Rows from block 2 of the audio encoder of a small contrastive audio-text model, named by matrix and row number. Rows with one number belong to one neuron. Each number is 128 + 32 x the weight over its row's rms, rounded and kept within 0 to 255. All counts start at 0. Numbers have three digits each.
After each neuron's rows are labels from the 100 clips, of 14848, where the neuron reaches its highest value: "top examples" is what is common among them. Only what is clearly more common there than usual is listed. The data: synthesized solo parts of chorales (CocoChorales). In brackets: how many of the 100.
# fc1: MLP up (encoder.blocks.2.mlp.fc1.weight, 1024x256), inputs 128-255
# fc2: MLP down (encoder.blocks.2.mlp.fc2.weight, 256x1024, transposed), outputs 128-255

fc1.750:180134116159112153127101156138141161152119092136110128107173176178102068069159103164147120099146166131114124099067122136128170106097182063113144129060161107148123057138122127129120126109137143164105066206172100188152145135141092096063083168130105135112057140141182116077176096102138160121151134105087108089086127147122126136107129112159102170130066108181124140081118165083170156142166
fc2.750:156108129114094102146194162164098103177109125138076145132153175178117142132124157134138134134122120155154117100147119107056102167088092167098141119107243085110022176073152137183147165150086111104163096169048130074190158130152149162127129146128094084105133090131113065098105145174122170148108065121088141111133151135082115119123130167092144143083156154143102131144045131125162110132162
top examples: tuba (47); note F#3 (28)

fc1.609:180144097183134121138166170137135087124076092123159128094145161142139167082135077115122147079078190068114143110088109104184104149103104156077076137109169144140133131096171153156158089148188165120124137136141099186139092162181135151168118129107101143104099073143123116086120159177142197181147157150108088148092145092081186118097163063182100122103149152156074160114124154171138122133100
fc2.609:152110146096105115139194165157119147168113123109134156107122163161143147133123135134126130162131116172122098115159111114059115162115080141115147104123219073119000161072130132149128166139084127098136113186058133075167170147121136156132181108106114064078165103110105092112113130155122155127081051115114128134138103109080142153132145154086126140053157095124129149094021136123130107137159
top examples: oboe (59); note A#4 (57)

fc1.5:186101135163077099159115114174159128127138091188133156082141184130060091116131079157135173130152151142079133169069078100070107117070096086098067154125193075107217123148133094159096109172093146079154075168193151127084101132164177081082114189101104154145171099173094094140178163130149097117065122131079141168092077192096112074138166103120116106179107090184134122109117141103172142119096
fc2.5:153136162094140073137177152185101172136112116125138143121109178166165130111107124104155146173091088178149109127166125124080118181106043148142143081133228088109000167102114146169103175128062171109136128207074091064184162171185135160145155110106111074083184113130122097131112150139138144141060071128085120134162106106092122121131127130123144144057121122118112098094074138139133094159163
top examples: tuba (76); note F3 (34); note A3 (34); note G3 (31)

fc1.482:193128150146132167186139120177181163077125140120067129171141135182117090114139090150146134112191099097111131088081078137140160183077163072102080126079112097139143045172165146148151094136130122127134124157152110154159167159129113097101153096074163164185129123177162123147087113120135108162122127155120077086118161132084096126099181158163074149090125108140096151107124129135129110113125
fc2.482:147118144104120091157173177199109081148115111162124148122164144172143160115135147097129141155108128164153079110169101092075111147105105160111151106103224105107003173045142125161126150148088115121141113174040121080182160152136152145122141153114109071084163103121125073124104152172119168122099062073080134114144121079070153122123133169150135121088131114135138127126029120143177094117147
top examples: tuba (53)

fc1.462:205104149099089172162118132107122157130100116132094083089184135125130140132078112146127170094132117120068137126130140052102167124098157130063107160081141139176166066086150116159137099106135116131114124180160163185174135127111099092156132164140085138181104100127177129110147143122155172186144126097139089147087167112143134090131149058143149182183087173129110075131135175086075181150131
fc2.462:183115141116120117143205187157139137126105132139058150129196144167113101119121123171115153124086142134108124090122109098082116155114076144079149108107219069138013106090146164152181154136084116122131127188070101074226152142136136169138198151138123095096093125120116083118103124154121165162124074119079126156147180100082136107149084129047137096073094135133135139134094128116133150106152
top examples: note D5 (41); note D4 (34); oboe (28)

fc1.125:076116175164132153119135121088151096132080114051131157152126085141127097126137101137141106197183144136120137189143118162126155166096061140073129123086171101154087127136109133172148164132101089128093105160099131129148181112162115073103211134110107103151146160157112119129093162097140085124060095157129064173150100102110165178174148184094165089066132105117149152156105124148089117104138
fc2.125:100085170129129122132146120104143108122099131034126132143073138099156143115117086172133089144221132166094139180154117159159151159151113121159147129076096111133102199161059107174111128155115125094080122055117136078081170116094124095098228084127175128112138136082144163126119084148163087115103102151120137103135061127096206136158101180050128103088135105091110137124090120092088120113047
top examples: note F#5 (76); note E5 (76); flute (59); note G5 (39)

fc1.126:134120149107155107133205119177166141125107087119136160088134075138142141135155122156109183169180171180158088147147112126117179145128080177160102099091139096149053124165072175135186133136132127130124116121109126115115187083114137123113189113130138094092111125151081065113105128142166134088119105109114126145165139112130086155123062132059157165101129127098138079154100160103111153141104
fc2.126:096091182146132117123156125110159101115118102028129130130062125131140150119123099206125087174203128162093134181128101124149150149132094125150141080091111123118105165174064117178104132152106135082066111073134147065071165140109145099114255092135149146115168128084136160125113085127162080122104070098107130103153051156095207140166133164036128071095121112085105165132102110094125116127060
top examples: note F#5 (69); note E5 (69); flute (38); note G5 (37)

fc1.515:180090119129122117136128144055117165090124109159108102117214133136105141139166101169152142078142106072070128111137112108114115124100122136111138160090154119194151064077137102156142091067095117167110096160100142179140117143080078131127093117093087089114070141112152099122166129178147218131134159099124055100100159127107086106161146105119120116158119120115186117162123129089055174092098
fc2.515:193136142105100137125199173125163187122083161172081129169255165146130102133142146143130168091127135121133129093141119097102099132096112137078148112107185076158064090073143164147202141105089084107137124216073119114147137115151111172152134133113101088112088109144112095119136153133119169171129130124087112123127172122067107147131085122083144137100097126148117132114130120118115181107147
top examples: note D5 (45); note D#5 (32); note G#5 (25)

fc1.518:093105120166078184111179150138107102138102092102166163097099145163106139130172086147085079083136166148120161181174157166123123102137097166127104078145172082126131164142073140069175135098123150138181123174113093098152066110099116090110138094089149135091102115072134116196168157172150193101110087173085088168139159171117111186157107131148058169073138103138135103176082083159162112095150
fc2.518:123157148103112084123173173174101152160111137109106143119113190151124103139158093115137148137165152143084137100145122097097142139097158113111123138079183071162050104088173153143179167130113183057140139213088122085185180163148127128130162089106120045069095114080116092110173117132137107154104052093092116135122126089070130128084159158092152165065152140131120160128033178092107087129103
top examples: note G#5 (98); flute (45); note F#5 (42); note A#5 (31)

fc1.254:178152151096162142157143133083143155106089154110121171125184147159111119157157078161189151115139119089050154110126110080157125116119166151135154177118152140167169063076141156102137107075165136106112150119162097134157132139087137151150109143142123183106104087126174080141170094145158164135159120098193069137086136155129143101092108051120149164186083146162153113114166150111107115091079
fc2.254:162119120090099112122217175057146148167100158113092128144186130162119150119125143181127144156092134120131093149156136112108093139124089138047136111123193070139000123096080162146178165125080116114124156155075117083178124136137105155151192152109149082075110111117110094139100176127108204154111090126103126130147171146089120139148089091049107121061117097153106110178072132114120170132125
top examples: note D#5 (44); violin (42)

fc1.716:158139105152148160076107200115201110196139129114138131130140139119143168057142121073136165164136137122093146115094170126152134164166129175194120097130150106107115080183065104113105149127123122098134181188150086119136101125141113118164158132124120104098145145158086163132149130127155138164088110165149128131218142141179185116143131081154101065147119136176168160083103131103105156136142
fc2.716:190142180117113121152144168184097157117159122144129163138149125182126118147146145125112135151139115161112102116166106073091113152117114161101146113136230117118013149011172135152141151147102126109169084221068112110208157153131141169150110097116126042103121128149128055124131139148121148144077057150124112167105103117096113147138152151139117143078099109133142134072000122129139085141147
top examples: note D#4 (51); note D#5 (45); trumpet (40)

fc1.560:194080128157134157152129144160134083062142136149173069113138102163105127087172123126103141101055145113187068136127138058127188131065108122152093095085145141143106111082096110137165141144175141128123112118116096133084097105149087124129146147111108176113074156158130143132113161107135120119187094140089096157163138102176083100066105132100135118178153162169118133184155095167169171112097
fc2.560:167155108097112106154177180228119175143149123135135130108153181184145130162128146095145133163078116125186105121136155077083110151115106115130134094138199114089005125037116154127171172137087164074155123197073131096166167163137131137145160130115107090088150101115103086117092169158097152109110072118136121114120124123099072113084143169142140126045153102125128126109019147107196115140155
top examples: note A#4 (96); violin (92); note B4 (32)

fc1.732:154109158204149135085126116147143153155125127200087143102093150092094145126145115112117122146069168103149136152162163083113159072092160078114066134113174153110125110093109128084196155106125171071192123163083114111171090169093115154103135160086129115112128186097081099093159173125127086131131144077114146162078120149157089167110115114107143128152089131160106182147137101165121087143148
fc2.732:138138129095112089173165159191082123178100120103137149126111156151127167160148158114118110212134107193146109140170119089063135173121094149144171118139160109083010173121127142165125164162073153098174082130088114060154218148112154125105189112097112093094144109115133087097090122166137148092098081127115143110119128141094126121168130195087142152059163119137120125141036135105154113098163
top examples: note A#4 (76); oboe (55)

fc1.246:143066091121134133134138115146117161133078097180077122138130116124056116050108116137178077164101100103094077123133137069179180149065141062047109138072128149152111085142162081096137099076203144160188157139077171130127087176143081089098134112062137192140127126172155167141156114110144085136153189092150076114117141170117119097086093152158135127145126133090172078088107157086119112121131
fc2.246:147129144103090089165166146165070105165129115107151155124114170166145130146139118098114112155120110164162124098142112130068143145116063161139146143133201104109000139041129139140111191142084132092173147182067103105198171152141157150128161108108138050072197152130122068107089139146114140104100041118100128159149097082100126137134132167121148147061160124114108133131039126140127128124165
top examples: note A#4 (47); note A#3 (42); bassoon (31)

fc1.95:155104146181143104077142116156181096177136161083079129148165093124153112115101105128160159131165139197139101123091124151121135146152066173084163097106131094185083173125044104119133102159093107081117079127140096099086180155108086096102124130143144124145161101088120060133091160103153127159075159135117142173174142136078126145130148146102136149092148104087141074163133130148109109149112
fc2.95:110096189126145119172133139128130102124107093039155152138060134122150151114096088179129078160210131167106119175141121132152149169140060131194144090106116105115080158134065106164114143154093122082085137084108135094087192141122123077104246081123163129101167139102138137140107105149152108104086071086124134103163036115103208142163118178088120096090148085091136151129103122104111135094059
top examples: note F#5 (76); flute (75); note E5 (53); note G#5 (30)

fc1.304:121156160114104133083191139064210125112114111125149137132156096145108127078135128198163138152123103175103087132113071163123140125095106125117132148100131140142074103149071135179149146145126111114076068118178145063101190088075140098071196095098098158150103126162108076176102103116182085129063112108161094147099067143092114167115122196092088159090120096113102162142089139063132171091118
fc2.304:074102185136138116120128114097138104109103144028127132120056116105128158120091110182128095168234135167097144174132103138141157151151113119166152117089082110148129171176058127169102121148103135089083124055134144093076165127106136104122215072134147129134145137080144178140119093136161086136098106141127123102145078092099184138172109171069117104114117117094116160116139116103093125109075
top examples: note F#5 (56); note E5 (56); note G5 (49); note B3 (30)

fc1.52:162162100167137159129142201088110127158109140104066147057131149137142116108150087170072128079090107101138147039079132164090097089179149190115141113090171085154134127154183120128176135136153120152162087183111091176167162207121086128210146146162138107194093150136093085128082173096109136142149148131168106145145115160141129094116085141176031138107115135173130142150132148161126134112097
fc2.52:161132207104120105148154155130113114124099088151149140154182156143134123141136115110134142161180108160138096102150111078073129156109073155124153106095229087158000136038126118163133172113116096095135132175085128083154193134139121140118162115115113066105142097128100098143134137145123161133077084083122123128119071094075141153162120165118129131065134110138126130058018154126150129123163
top examples: flute (74); note D#5 (53); note A#4 (42)

fc1.657:197107114097115082111130161099082151107179114154072135100139124156114094145134055129108094164163103071043110082103113136117105112071183098072155106029107090113179105130152117151193133111125096163186110140136106206111100163124161120099143111097108161187135120123108070117136091104089192110143179120121095135063160155117081123144118083151073119178150173107120085146087134155097161115178
fc2.657:190104147108099104138203186135106123167098161153096140121178167172151131120158158120116151123123110150151103092136131118069121156118099133082142112102236065137000153049135155171159144134115079084148112179060129107177155143139132177126154123118106073079112113121109061097121143164111191154088079124089125111117126143089121156113109131105124146080139112129113132107037121110150125119166
top examples: note D#5 (27)

fc1.60:144130151150117160107113194079118172079138114147122157170183114121116124126171057103115169123174122120039095120088158067145147134155113102128122086119174133146105072130110131135193131091131086142144150188156111166173101128089104144134105152075062138108055114092128090161115139112132174133080142117133043183043156118130157161076150078147109158125126117128165103171165120179148128097155
fc2.60:187131170110123142127200174125166144124074145174089133147216153154127131130139148162123169100153125165140125066147126098078094146100122130068149115105230082177056130037141145163168160142107076109139140216073118104165153132138125159136155147114120114106112104125103096131126157156138174173098093114083122123133141121067157135106108129075134111082108112118121114077083142113120142153114
top examples: note G#5 (44); oboe (30); note G#3 (29)

fc1.17:125102159166127128099123120079157139103056129094131156129130121149143086061110123185134130175169162148095135117125074164130184135120102117109164111085127097115074138162084119127135128114126079109102067125163100112099151115147111096080204122135094168097113172177130129135120117088189106083054143144109078190095101146088149115142085164081150098077125096120099123136130151081092120118103
fc2.17:089091181147143120126118109070153095112119120040133129121073097094132142128100113200126093153238140161088129165124103151163168133149106117161133118094068115154148161177072116171104121158124124103076149050148145097066168123084137084110217084130160158135136143097144167130118094119168080124104116124113137099146074119113204141162106157061121097125123112095119154127138117092080134120060
top examples: note F#5 (42); note E5 (42); note G5 (40); note E4 (34)

fc1.16:147137159189086139193115119078091104141169110168148124095144091099070142141170115082169051135166170030079083156161103134164080137152142149160105169141105165177118118119094135117167168113137169065166155105155094167130118185148126121155129119066125066137121147063088131152119152152123163122074107167136144153070140138087128124139110083101136123141109116194149171129073192150101107109115
fc2.16:158109148120104155149157142124162157101114164135098154146147153098143173129133123059161107145120092171152152072178139153130132148091126104105176182071172116161090109095095157111171175169113127097190124206082108162098104177102131099144156095107166106089143147084129059159126098174116182076134136171100097147104187102103070145198068104077091146085106129114110082085057114136072105162158
top examples: note G#5 (77); violin (55); note A#5 (32); note F#5 (29)

fc1.14:133117079128120118101139129066154084136133084125179116105115155158170087105094124141114129170142125090145100126158188148113111128132100161092079116157144137130097164169101100091194176170120094180153174164089168143127167106116080113117130119125058110113185114143160171126103119140151109112161109046145123070088080079125160199169116154163172167085151113143132134195160133178176098146117
fc2.14:151146118098101106104178153143060123158154134127179173127104120149159145111117109100125106184140105133128151148153136126111146150122104135165108114100167102121011125071071131142108144151099122081154117147104088083168145142128121105127186096125157071092211143067108110083076138136127153129094085160139117147139058118083125140181160147075120089051145090124128139129041121127115103143126
top examples: note A#4 (80); note C5 (77); flute (45); note G#4 (25)

fc1.247:104140148086137163115126148122149151132100166164105137136132093096142095105118137181134158091162088172136067109115149104092125163182182083110151134090106091189157080097110112121161108130115101173139137178144125150160121150163072099159075093165135116179130109095146147160172108155110068092194139125139130096100185109061086129134072088177110108094133165132153142111164124145125132075105
fc2.247:169131107106113116132226172145150132148104159119135144114144146170155123159129140148113123109097137117164164122178125140102118177116094161111121120114192095126025152025078132183126154147056101123115140168054149103140189110109133135118173112115149117091171116090123100074091154157129193138097067110071143077137153085099112124122101144122131116048136084108113139166076118134109116128161
top examples: flute (56); viola (39); note D5 (36); note A5 (25)

fc1.494:159119169106153169103117150089144159183076117090169130100127148086155142094169107119141129127106089125094152112071154097172105099103108156148157156132082122109118073111120108122086124087123131090105116141125152191131089150078117167128143101115150125212108133121107074173148101056072195157136164115179125096172122133176130092136168141176062147092108170168105126086097111171131191160155
fc2.494:192141168107103092155173161165111113156147131162116139139166149154130153133135145114108110165147104142121092109180134102072142156114094144122155102110231062125000148015124149162127137139100124085152087211062104136177160173162152150143126100114098085109164104144122076122121159153112159124084091126104109130108097114113108167158124153153105133051131106126106133075023144135160093123180
top examples: note D#5 (68); note C#5 (66); trumpet (55)

fc1.105:218090115100114162183140176106114145082131160161071096127202094124092128084145093154098185091164133091047121104109110070114094187116146094111157136126202120140125088075136136160168115089104143102114096161113095119179123134086103117092104124135093111114077122166150058146129123138103165125156123103072070144120197100122093164082098076105173123134114146135077109102162176113112127142119
fc2.105:198123150122099140125193186142157172123096147184067138132244181156136114139142156172134191090118135136130130059117128100069092140115105131062132121098193040150071079088146150146192138126102072133127123202072108120182133128144123157127153161118103103127078119150108083121130144149135183161129102114086111117124188143093105124105098114065145101106099124135133113108145130121142167137138
top examples: note D5 (44); oboe (41)

fc1.128:128141125096110082113083112128100111148146129123174082186178158142114105095121147142106152136101167117139119135156123102114169159104177124119107116113139181143147159092145083141115119131153097069140138094136118143112116079161180073087118101159168089115124078145118130147126081092146110152147176159171148080167127099071130151156098103165065119106154123093053091152132136089170150122137
fc2.128:174124146100091104147176190106156111122119126122091135113114126163112106136105130195085086162102133118085109141165093104082141144100131135090108129076199057125039143060082167196111138134081128098133101141110101032169172173112157145133148110118156085131091130138176092102090146138122136168130057123072124132114141086088147146180114175119104148115085138142129165145060140093110111092172
top examples: bassoon (63); note B3 (51); note C4 (51); note E3 (36)

fc1.286:178125174172086140128173108148097116128125153111115137132104142176118117109114127170160153160205163117080103070076121152147106110103100138119124151110159063161182079114173135140127155109117128114138080200180172178139179176181177126044151148138110150169122079130128142136200137153133112118124118143064134140085100107103097131138217091140138178133123154140109123110155125147107076118128
fc2.286:148101169095116098141173153195094148139100117137101156138140142144120156113101130121137167167156108149111097092156108104066104180103093152101182110117221104104000165090126131163115145145088125103178098167057117082188175138142146158114147139094112088097172114155081092107096145174144169145072082131125122138152128146079117127141135174114153144064120130142115105091036143158166095139177
top examples: tuba (37); oboe (36)

fc1.655:154162162061117159121120162165184126179145148163140119184123133126137115130122074101105143061154082135122166142061118134125123145135166131118088185080131131187096083117159101128082082119097141148068089176192160186113138124087099147154133125170130118143079099136147111118170094102113105135136126114151093139101080126079158140064141100155167139140101155168087114090172118142095133145089
fc2.655:144121162099123142125143170131099138142096116100127158129158182146141150160146124104132144144176102166103112087117117107077111198094106129103161136108187079130028140061148085171118158151081098117104077144108117071140218150114123131107151125099120072104101107124136134111125134167140139145059064090099124106125061105083149148104128168111197128128147106126136111079034154123129101121146
top examples: tuba (100); note D4 (90); note B3 (48); note C#4 (48)

fc1.543:092077153159170170119094179139100136096083093088124113088157143125113140154141145086069153118139106111077094144142100127094120146168169092082100100177157138120169067101124135110120149169168105125139110192178099116108163123153094162137080087143081106107095167174130148124164121122061155148116167134110103156154166144197158107135143126117092138128163204134156161137141118112141100071161
fc2.543:133091176075120098162173138147099112140130127119133134131160136155144135133122126091125125155151113173135121121165116100093155161136129116132160096098203088146000158057149101126122167157107082132157124143033141111164186117115137130118158100102118070086152098103119112095111144161129165129063077103117140143129062140083116156133130180132151141044151098122143147065019146126167125124160
top examples: note A#3 (67); cello (54); note D#3 (40)

fc1.315:180111107148131127105130153135111155080132136139127121139157116140100124064168113119166120147064117092147146133156178082148112105136143119140134106098170081137057161086096130169168120097176127082144101155153149156169156137162135087186106098153073107189126143148145149166117156116098097148160117151128123111146162163152153185151109108136149176069111100140100095132127082122091126085167
fc2.315:130105149103123101142193171163080133180093105118148135130153162174153124131116121091129106122130127178158110115153121085084116156142066148128163122123195097125000206035087118153150178138084124093117125179071128111171180144158110124122194098107107062066164103102109081117136163166125157131089069092115132137162084128076143145128123142127140150070166100115145127128022145121144121131141
top examples: note A#4 (65); flute (44); viola (25)

fc1.10:173096100165123131189118115128100121095167133173086183159135124127100081137165126148167104125125098119095188092132102090136122116076148083146127168070173115115181081118155084146123105127178108128164155199141118181103084210137101141091111128149091122103094160139124089118163132144171151127148109089093087093108170128175118084092188132146156142152116172141092098118163166140160111154149
fc2.10:163106117104104106147191168148123137160108153136102142105166157190144158141135153157107141147125107172125117108143100098054111164099106153078132081098253102127012159068133152165135151132105122110164085197070133089168172124131138150124173100108108100116144085109129070070095154170133187156085055135093123109123139156092109141128138171085131126051121118152107159093021130123135097154168
top examples: cello (44); note F#3 (25)

fc1.456:154092163123121151140163135137138125054087166146084117169188154150091093127165120174176194140149126101092094082138139132055136167096110092076135126147129119184112050100149169148157179089096134100151125175132106138170116128067108146114097116115087050121074121116152129145175104133126177152149117108074122110121133130133089131119161108125143139122091140128103125073096121174086181054155
fc2.456:173117174132137145132198181126168166092080139156084142157226152140124094146125140220138174091174129169118126059108102096113115136109114106081141123113200077159079094056140128126185174132121082121128131227077100126176122117118114138144163131108099133123081117153113105161147121146140163148115110118078114142119153117074139138104125114084149090111086118139140121086127149115107156137095
top examples: note D5 (44); violin (43); note F#5 (30); note E5 (30)

fc1.276:149136071106070139110120120091096093166115168138149077159169111092146120169162187139123139129136087093082127147108155137089116124158151160157125126191106140077164068168136131082104130117152138142090170157161106159173109124146099125141119091127120117127119186145123182119148112154132191083184109132125059101117171081162036099177169140131085110075123127151067115170104158195104140120109
fc2.276:138104120139129112115146172156107132133133151108222152123106111141187129126125124127114099160157127193111118176164146087113192126153099120124127052130163139136000094037115132113101148137132128070134144157076119096132161114099098152115182020098132107116205112100092139086139142114095150118087111119122130144147057137116092176162118132122095084065145083138137165076058090118139116142112
top examples: note A#3 (98); note C4 (98); note C#4 (63); bassoon (30)

fc1.61:132109168195156162118145191077133093135106145153104110158135147121108163108147083087150147079096101156104120067092139118148174135145136159080148167118196092114168170122172134090126124112123067138113150125183154193084094126140085093165111190167182155125110178096149154090117192095156054103162119163160156114122135125116141149065124124179157165131124154141125157118157103140164099113081
fc2.61:115115141065121086158139137214097138184105102102130145141126175179131137103121136099106122151112121167177107141134118128093084152112083172154156108129189088108000150082131147164113166143072127079125131189036137125171164121170130124106183098133103070097194123124116104119104136152102182121088067112087133117176081099093124132134121141121131130084168101110117167096067107155158099127150
top examples: note A#3 (58); note A3 (33); cello (29)

fc1.680:174152158103125162070139163114122138109118087117070147125146110115127155045172119151131136110137077082088158139142135083122134125139076193120155116136147127161168115189135132054130145133127136165082129129120114153203106141123103112192167174144152146168169148087067104128157114099068164124119144083201100120103207124145170133151144113125066054090134110186145087127177126130173140127164
fc2.680:182108194100119130139127156164079158130132115143131160145171120185143123112137129126131164161157089154123096094171127062067122134116125184110130110127223099135035144062183158167147138113143082096166098219050115163178159161162146170165110100103087095119144131167099080108114131128113180138084100137127094180087094139082107163170116148138075137071095099134132134055055129147146139139195
top examples: note D#4 (82); note C#4 (60); viola (42)

fc1.669:123121199151098151103131118091166105097068140089102133134145124133082136117128116174128113156151120159065112151150062135146173093128152060151133193147100071131118142102074106177119099086078089129090155132198117097116162099129124097082105114109126113143140171144159083138163102079166117102117160099100126134148121194117129142112061130100126161141120132135121142144159120072119167105096
fc2.669:085082166140126111125123124074130085114122108021137145153060103112125142103115096181115088164213138149098116180138102137144147160159090125154143103078087128140110151170054123159091123150105119096100153028138141061071160121089136097094233094121153158131144127081134153146120086138150106128093101106123134105146084127105193160169127161058110092113128115110134144139115114095079137103076
top examples: note F#5 (76); note G5 (69); note E5 (64); trumpet (34)

fc1.553:195190178123140154153137165094077093131110164123172125090175093177100092104155151088116114135053132061162106168111166116083163085129179137129103150147148166096131104152139120149155130095129184154135114140144116183111087105154081121130079118119142090127070171100149142118163161124129107102168105180108162145116120105150126124060170121134108119143130132133157143143185134136185132179129
fc2.553:128105127134137084172178158232115139114128125163141148158129181130152095100153135121164104150090162190207133174135145112132138179125058121103141052110162095075017187072070153091115143150094169113111117199041142088118165116146102090099231109072146078099186119101140102176178156134122180093072113093099136113146128089083104096122117136091179125062110094140122087119090114091132115160111
top examples: note A#4 (54); note G#4 (50); viola (26); note C#5 (26)

fc1.30:078086138139123134151199171102176140105112144100126131117138113118104114082109128196157074156151105152124114136123145108150147114082105071135129107075144087137057178087085091123143122182112129132107138121066153122096158097122144091150198111142098142086101124154168071120130152095140110079116133104091156142155132152145132154123095184058148145046139094131112102115163145083098147158118
fc2.30:094130161125127120140163109104113095122099122052136124148085121133143146138124117187123080156205122188114173160162115171149149182135054145177158098099088101102117180162050114160092123158105126095063124088119140091094188117116156074100252106141174141124188127099140138109103100152181084106092100149112156087141085162095203120161095174044118085080141120094106143108124100112114119145063
top examples: note F#5 (80); flute (72); note E5 (61); note G#5 (41)

fc1.90:177162148125127124093176189139129124093145167122050093125141125104146126107118085053105099113078123114128179136132106096177110128086116132100127117146113134141132121066118103120199108059133128116096138193113147179171114181112118103168138111094073135156109105113137091123100125122096168127169145126122117109169133160124081166086153102077081131079163109078156116122100090189159120115103
fc2.90:172107150074149107165164177165122159159085105125167135150192165178153106133115138104137128125112121172167111111093134072113126167148122136133151107112205083142012133017168149128169170121112112111114125171064128125155190144159106142156170100118091055104121109117105118113135175128107149145096070046093121110160073103068113167125101130170156131091150100105114159115081112136176150076129
top examples: flute (89); note A#4 (48); note A#5 (36); note D#5 (28)

fc1.378:142052157146090150165171198112116106141143115148071158102160182112121118177104130158128123182164099117077114128148119128087148153144171067098112090076151075134093062119140112149160126061102059091180157180133101168177101143072130100153119103130094079184106092173137069093118134095113201153114082152094084126114150128102114178104105051074133161126146112087081076155136147138111155093136
fc2.378:186114182097115133123192180134163163114096126172079130139216145160140098139133133196131188085160137147142142064113104098115108129118107131090151123107197060162060113053169136149180171123117065123121142199061110100170145126121114147142157143105111097104081113128113076125145127165124163144113092107086131143114154124081143134078122124088143102079104117115123120086123144107115166133109
top examples: flute (55); note D5 (39); oboe (34); note G#5 (33)

fc1.147:170123120119092156163169161077113137130100136096068138097208113173163125115142096128136122148157153126093115099160148088083147169129155128054087133052128089160171055119118131172132160081115112139149133196115082142178127178094067143099133175096057139127097093169091084117172172101087157103161143154142079153067203153144102096075145054152155105095090133105089134139120101168126168079108
fc2.147:174143153118121129136194189154146153142092135177068134109214178183129104144142152166130183092121135137138140057124107110080094132118106138070134117105206046142078111062175137159188153132101101117117132202065117105185136129145125164139139165114110099095085120137112087120121137162131168165129080110088129120124168116099127111078100127073139100100121132129121120107127145116136155152131
top examples: oboe (69); note B4 (31)

fc1.103:146117119160127087146157167141161151084110151161105175113139146177058065172169128117109114164154129146148095145147105093143125081149092083131167112117149150124180069109167126179141113175142135117114129209059122134105132118095117090096129137063163142105132079192145136093125138099168133160102115079115099128188142144147147133049140094149125179168148086162126102096136098089088093185100
fc2.103:117128091098087101133206178116076123168111121087109133136109219155152148148128131088119109152123103186107142064139097136074112178104093157111178152102231080114000167091084136164101175151072109096180080138077110084167149118147146149126146127117135070144136116074122077117113117155106118133086067126094123129150158144089101128144117142097154159082163135115109151121056108142125093112179
top examples: bassoon (79); note A3 (55); note D3 (40)

fc1.20:166141131126160114146104197096134173131093183128062093156186158149180073141109159128118119122127142091126109126141120123150097094151100088114156144107176146179142085076139140101178139106162116087143215157134084181182146116095106080147141085124074119171089128111127143091130134153121192183108178152066109144129133117077121140069094110093145112085133116116145146170141118118107157057155
fc2.20:169126173128155154118194183040167165111087145139120135162225134135142118158117123189168141089189129154134112140110118108118120102127128111084162159115159058224094104067129138124196166116119066101154186182078142133121144126128078100140144120115094092138097077123100117147154133139131162149120130094070098123154108134048133188122085095088138126090145096114140123132111144091093180122072
top examples: flute (75); note D#5 (74); note F5 (66); note G5 (41)

fc1.572:115092134162107163140088101132132121158159086157101110108148123202116140119154077155108133113137113141128191092121099151091131125120115156095097075082181047116174136112169143206158146121129114086185164147128131199128107122126153086105088189141139186202174111130080135109137136096132132185133139161094133126161145158112072099068167094136137071093083191110111177080124142116131111115161
fc2.572:194074147136123078140154172100125098151153125095085168110138140174152114090132112153075149167142126156067075117150103124097142136098109102085111070118195131127047113085143167179110127114133098095190122169069123115160121157135148140086114116110110166133094083163130053077125111123135157153080106136095114156131166205166094135117169098105097176101113146096086129136057099115120071097201
top examples: cello (66)

fc1.238:221099168105094127129101214054093109116142124130065151153174100155131079122156087127117152066140147085097134134156171137150100125097171139100159134119133136165145088129088086134170141076125132148093118171165101154149100140114073184188122120062075057146047091110145102083115155112124178143153124112175098119089206135100146161112083113119151148175119152122163092113152179177102190107088
fc2.238:173145154094118118140213175142182176138094146149110117175234155171142097149134131177104149121152106164127143112130110082114083168100077138084129104082212086159035099050097157153148154138069117092117118221071126084141143144153124157148149112126131122105130100111122086164132148140105186145098096128096122112127147106054104162149117135064114105096105119132105120080078121099079163162143
top examples: flute (51); note G#5 (31); note D#5 (29)

fc1.755:171141159092117143127136145103100141156147138139119090158147086113089166054167104061066085105165113074101136108129111136169130103126185137060114147153184065197149077118175115128112098101112166138147128185110064169114099174146178118174169100084110158116141131133146093169107139102109172136169163083147139181100123090193159118128083102154141175148088209137098135166134102114130151121115
fc2.755:171115158098098108135170173161103130139108112140125161128144175135152156135156153081140124154127099171152105098170122082060131157098090133129171119096209117123000154069120113173148149144104107086134084171076135084165187154134138145125167106114114079072132094108104091100105149177130159124088058103124109126146089150090126146138110172104145132048153098125120137091019141136161120113166
top examples: note D#5 (66); oboe (32)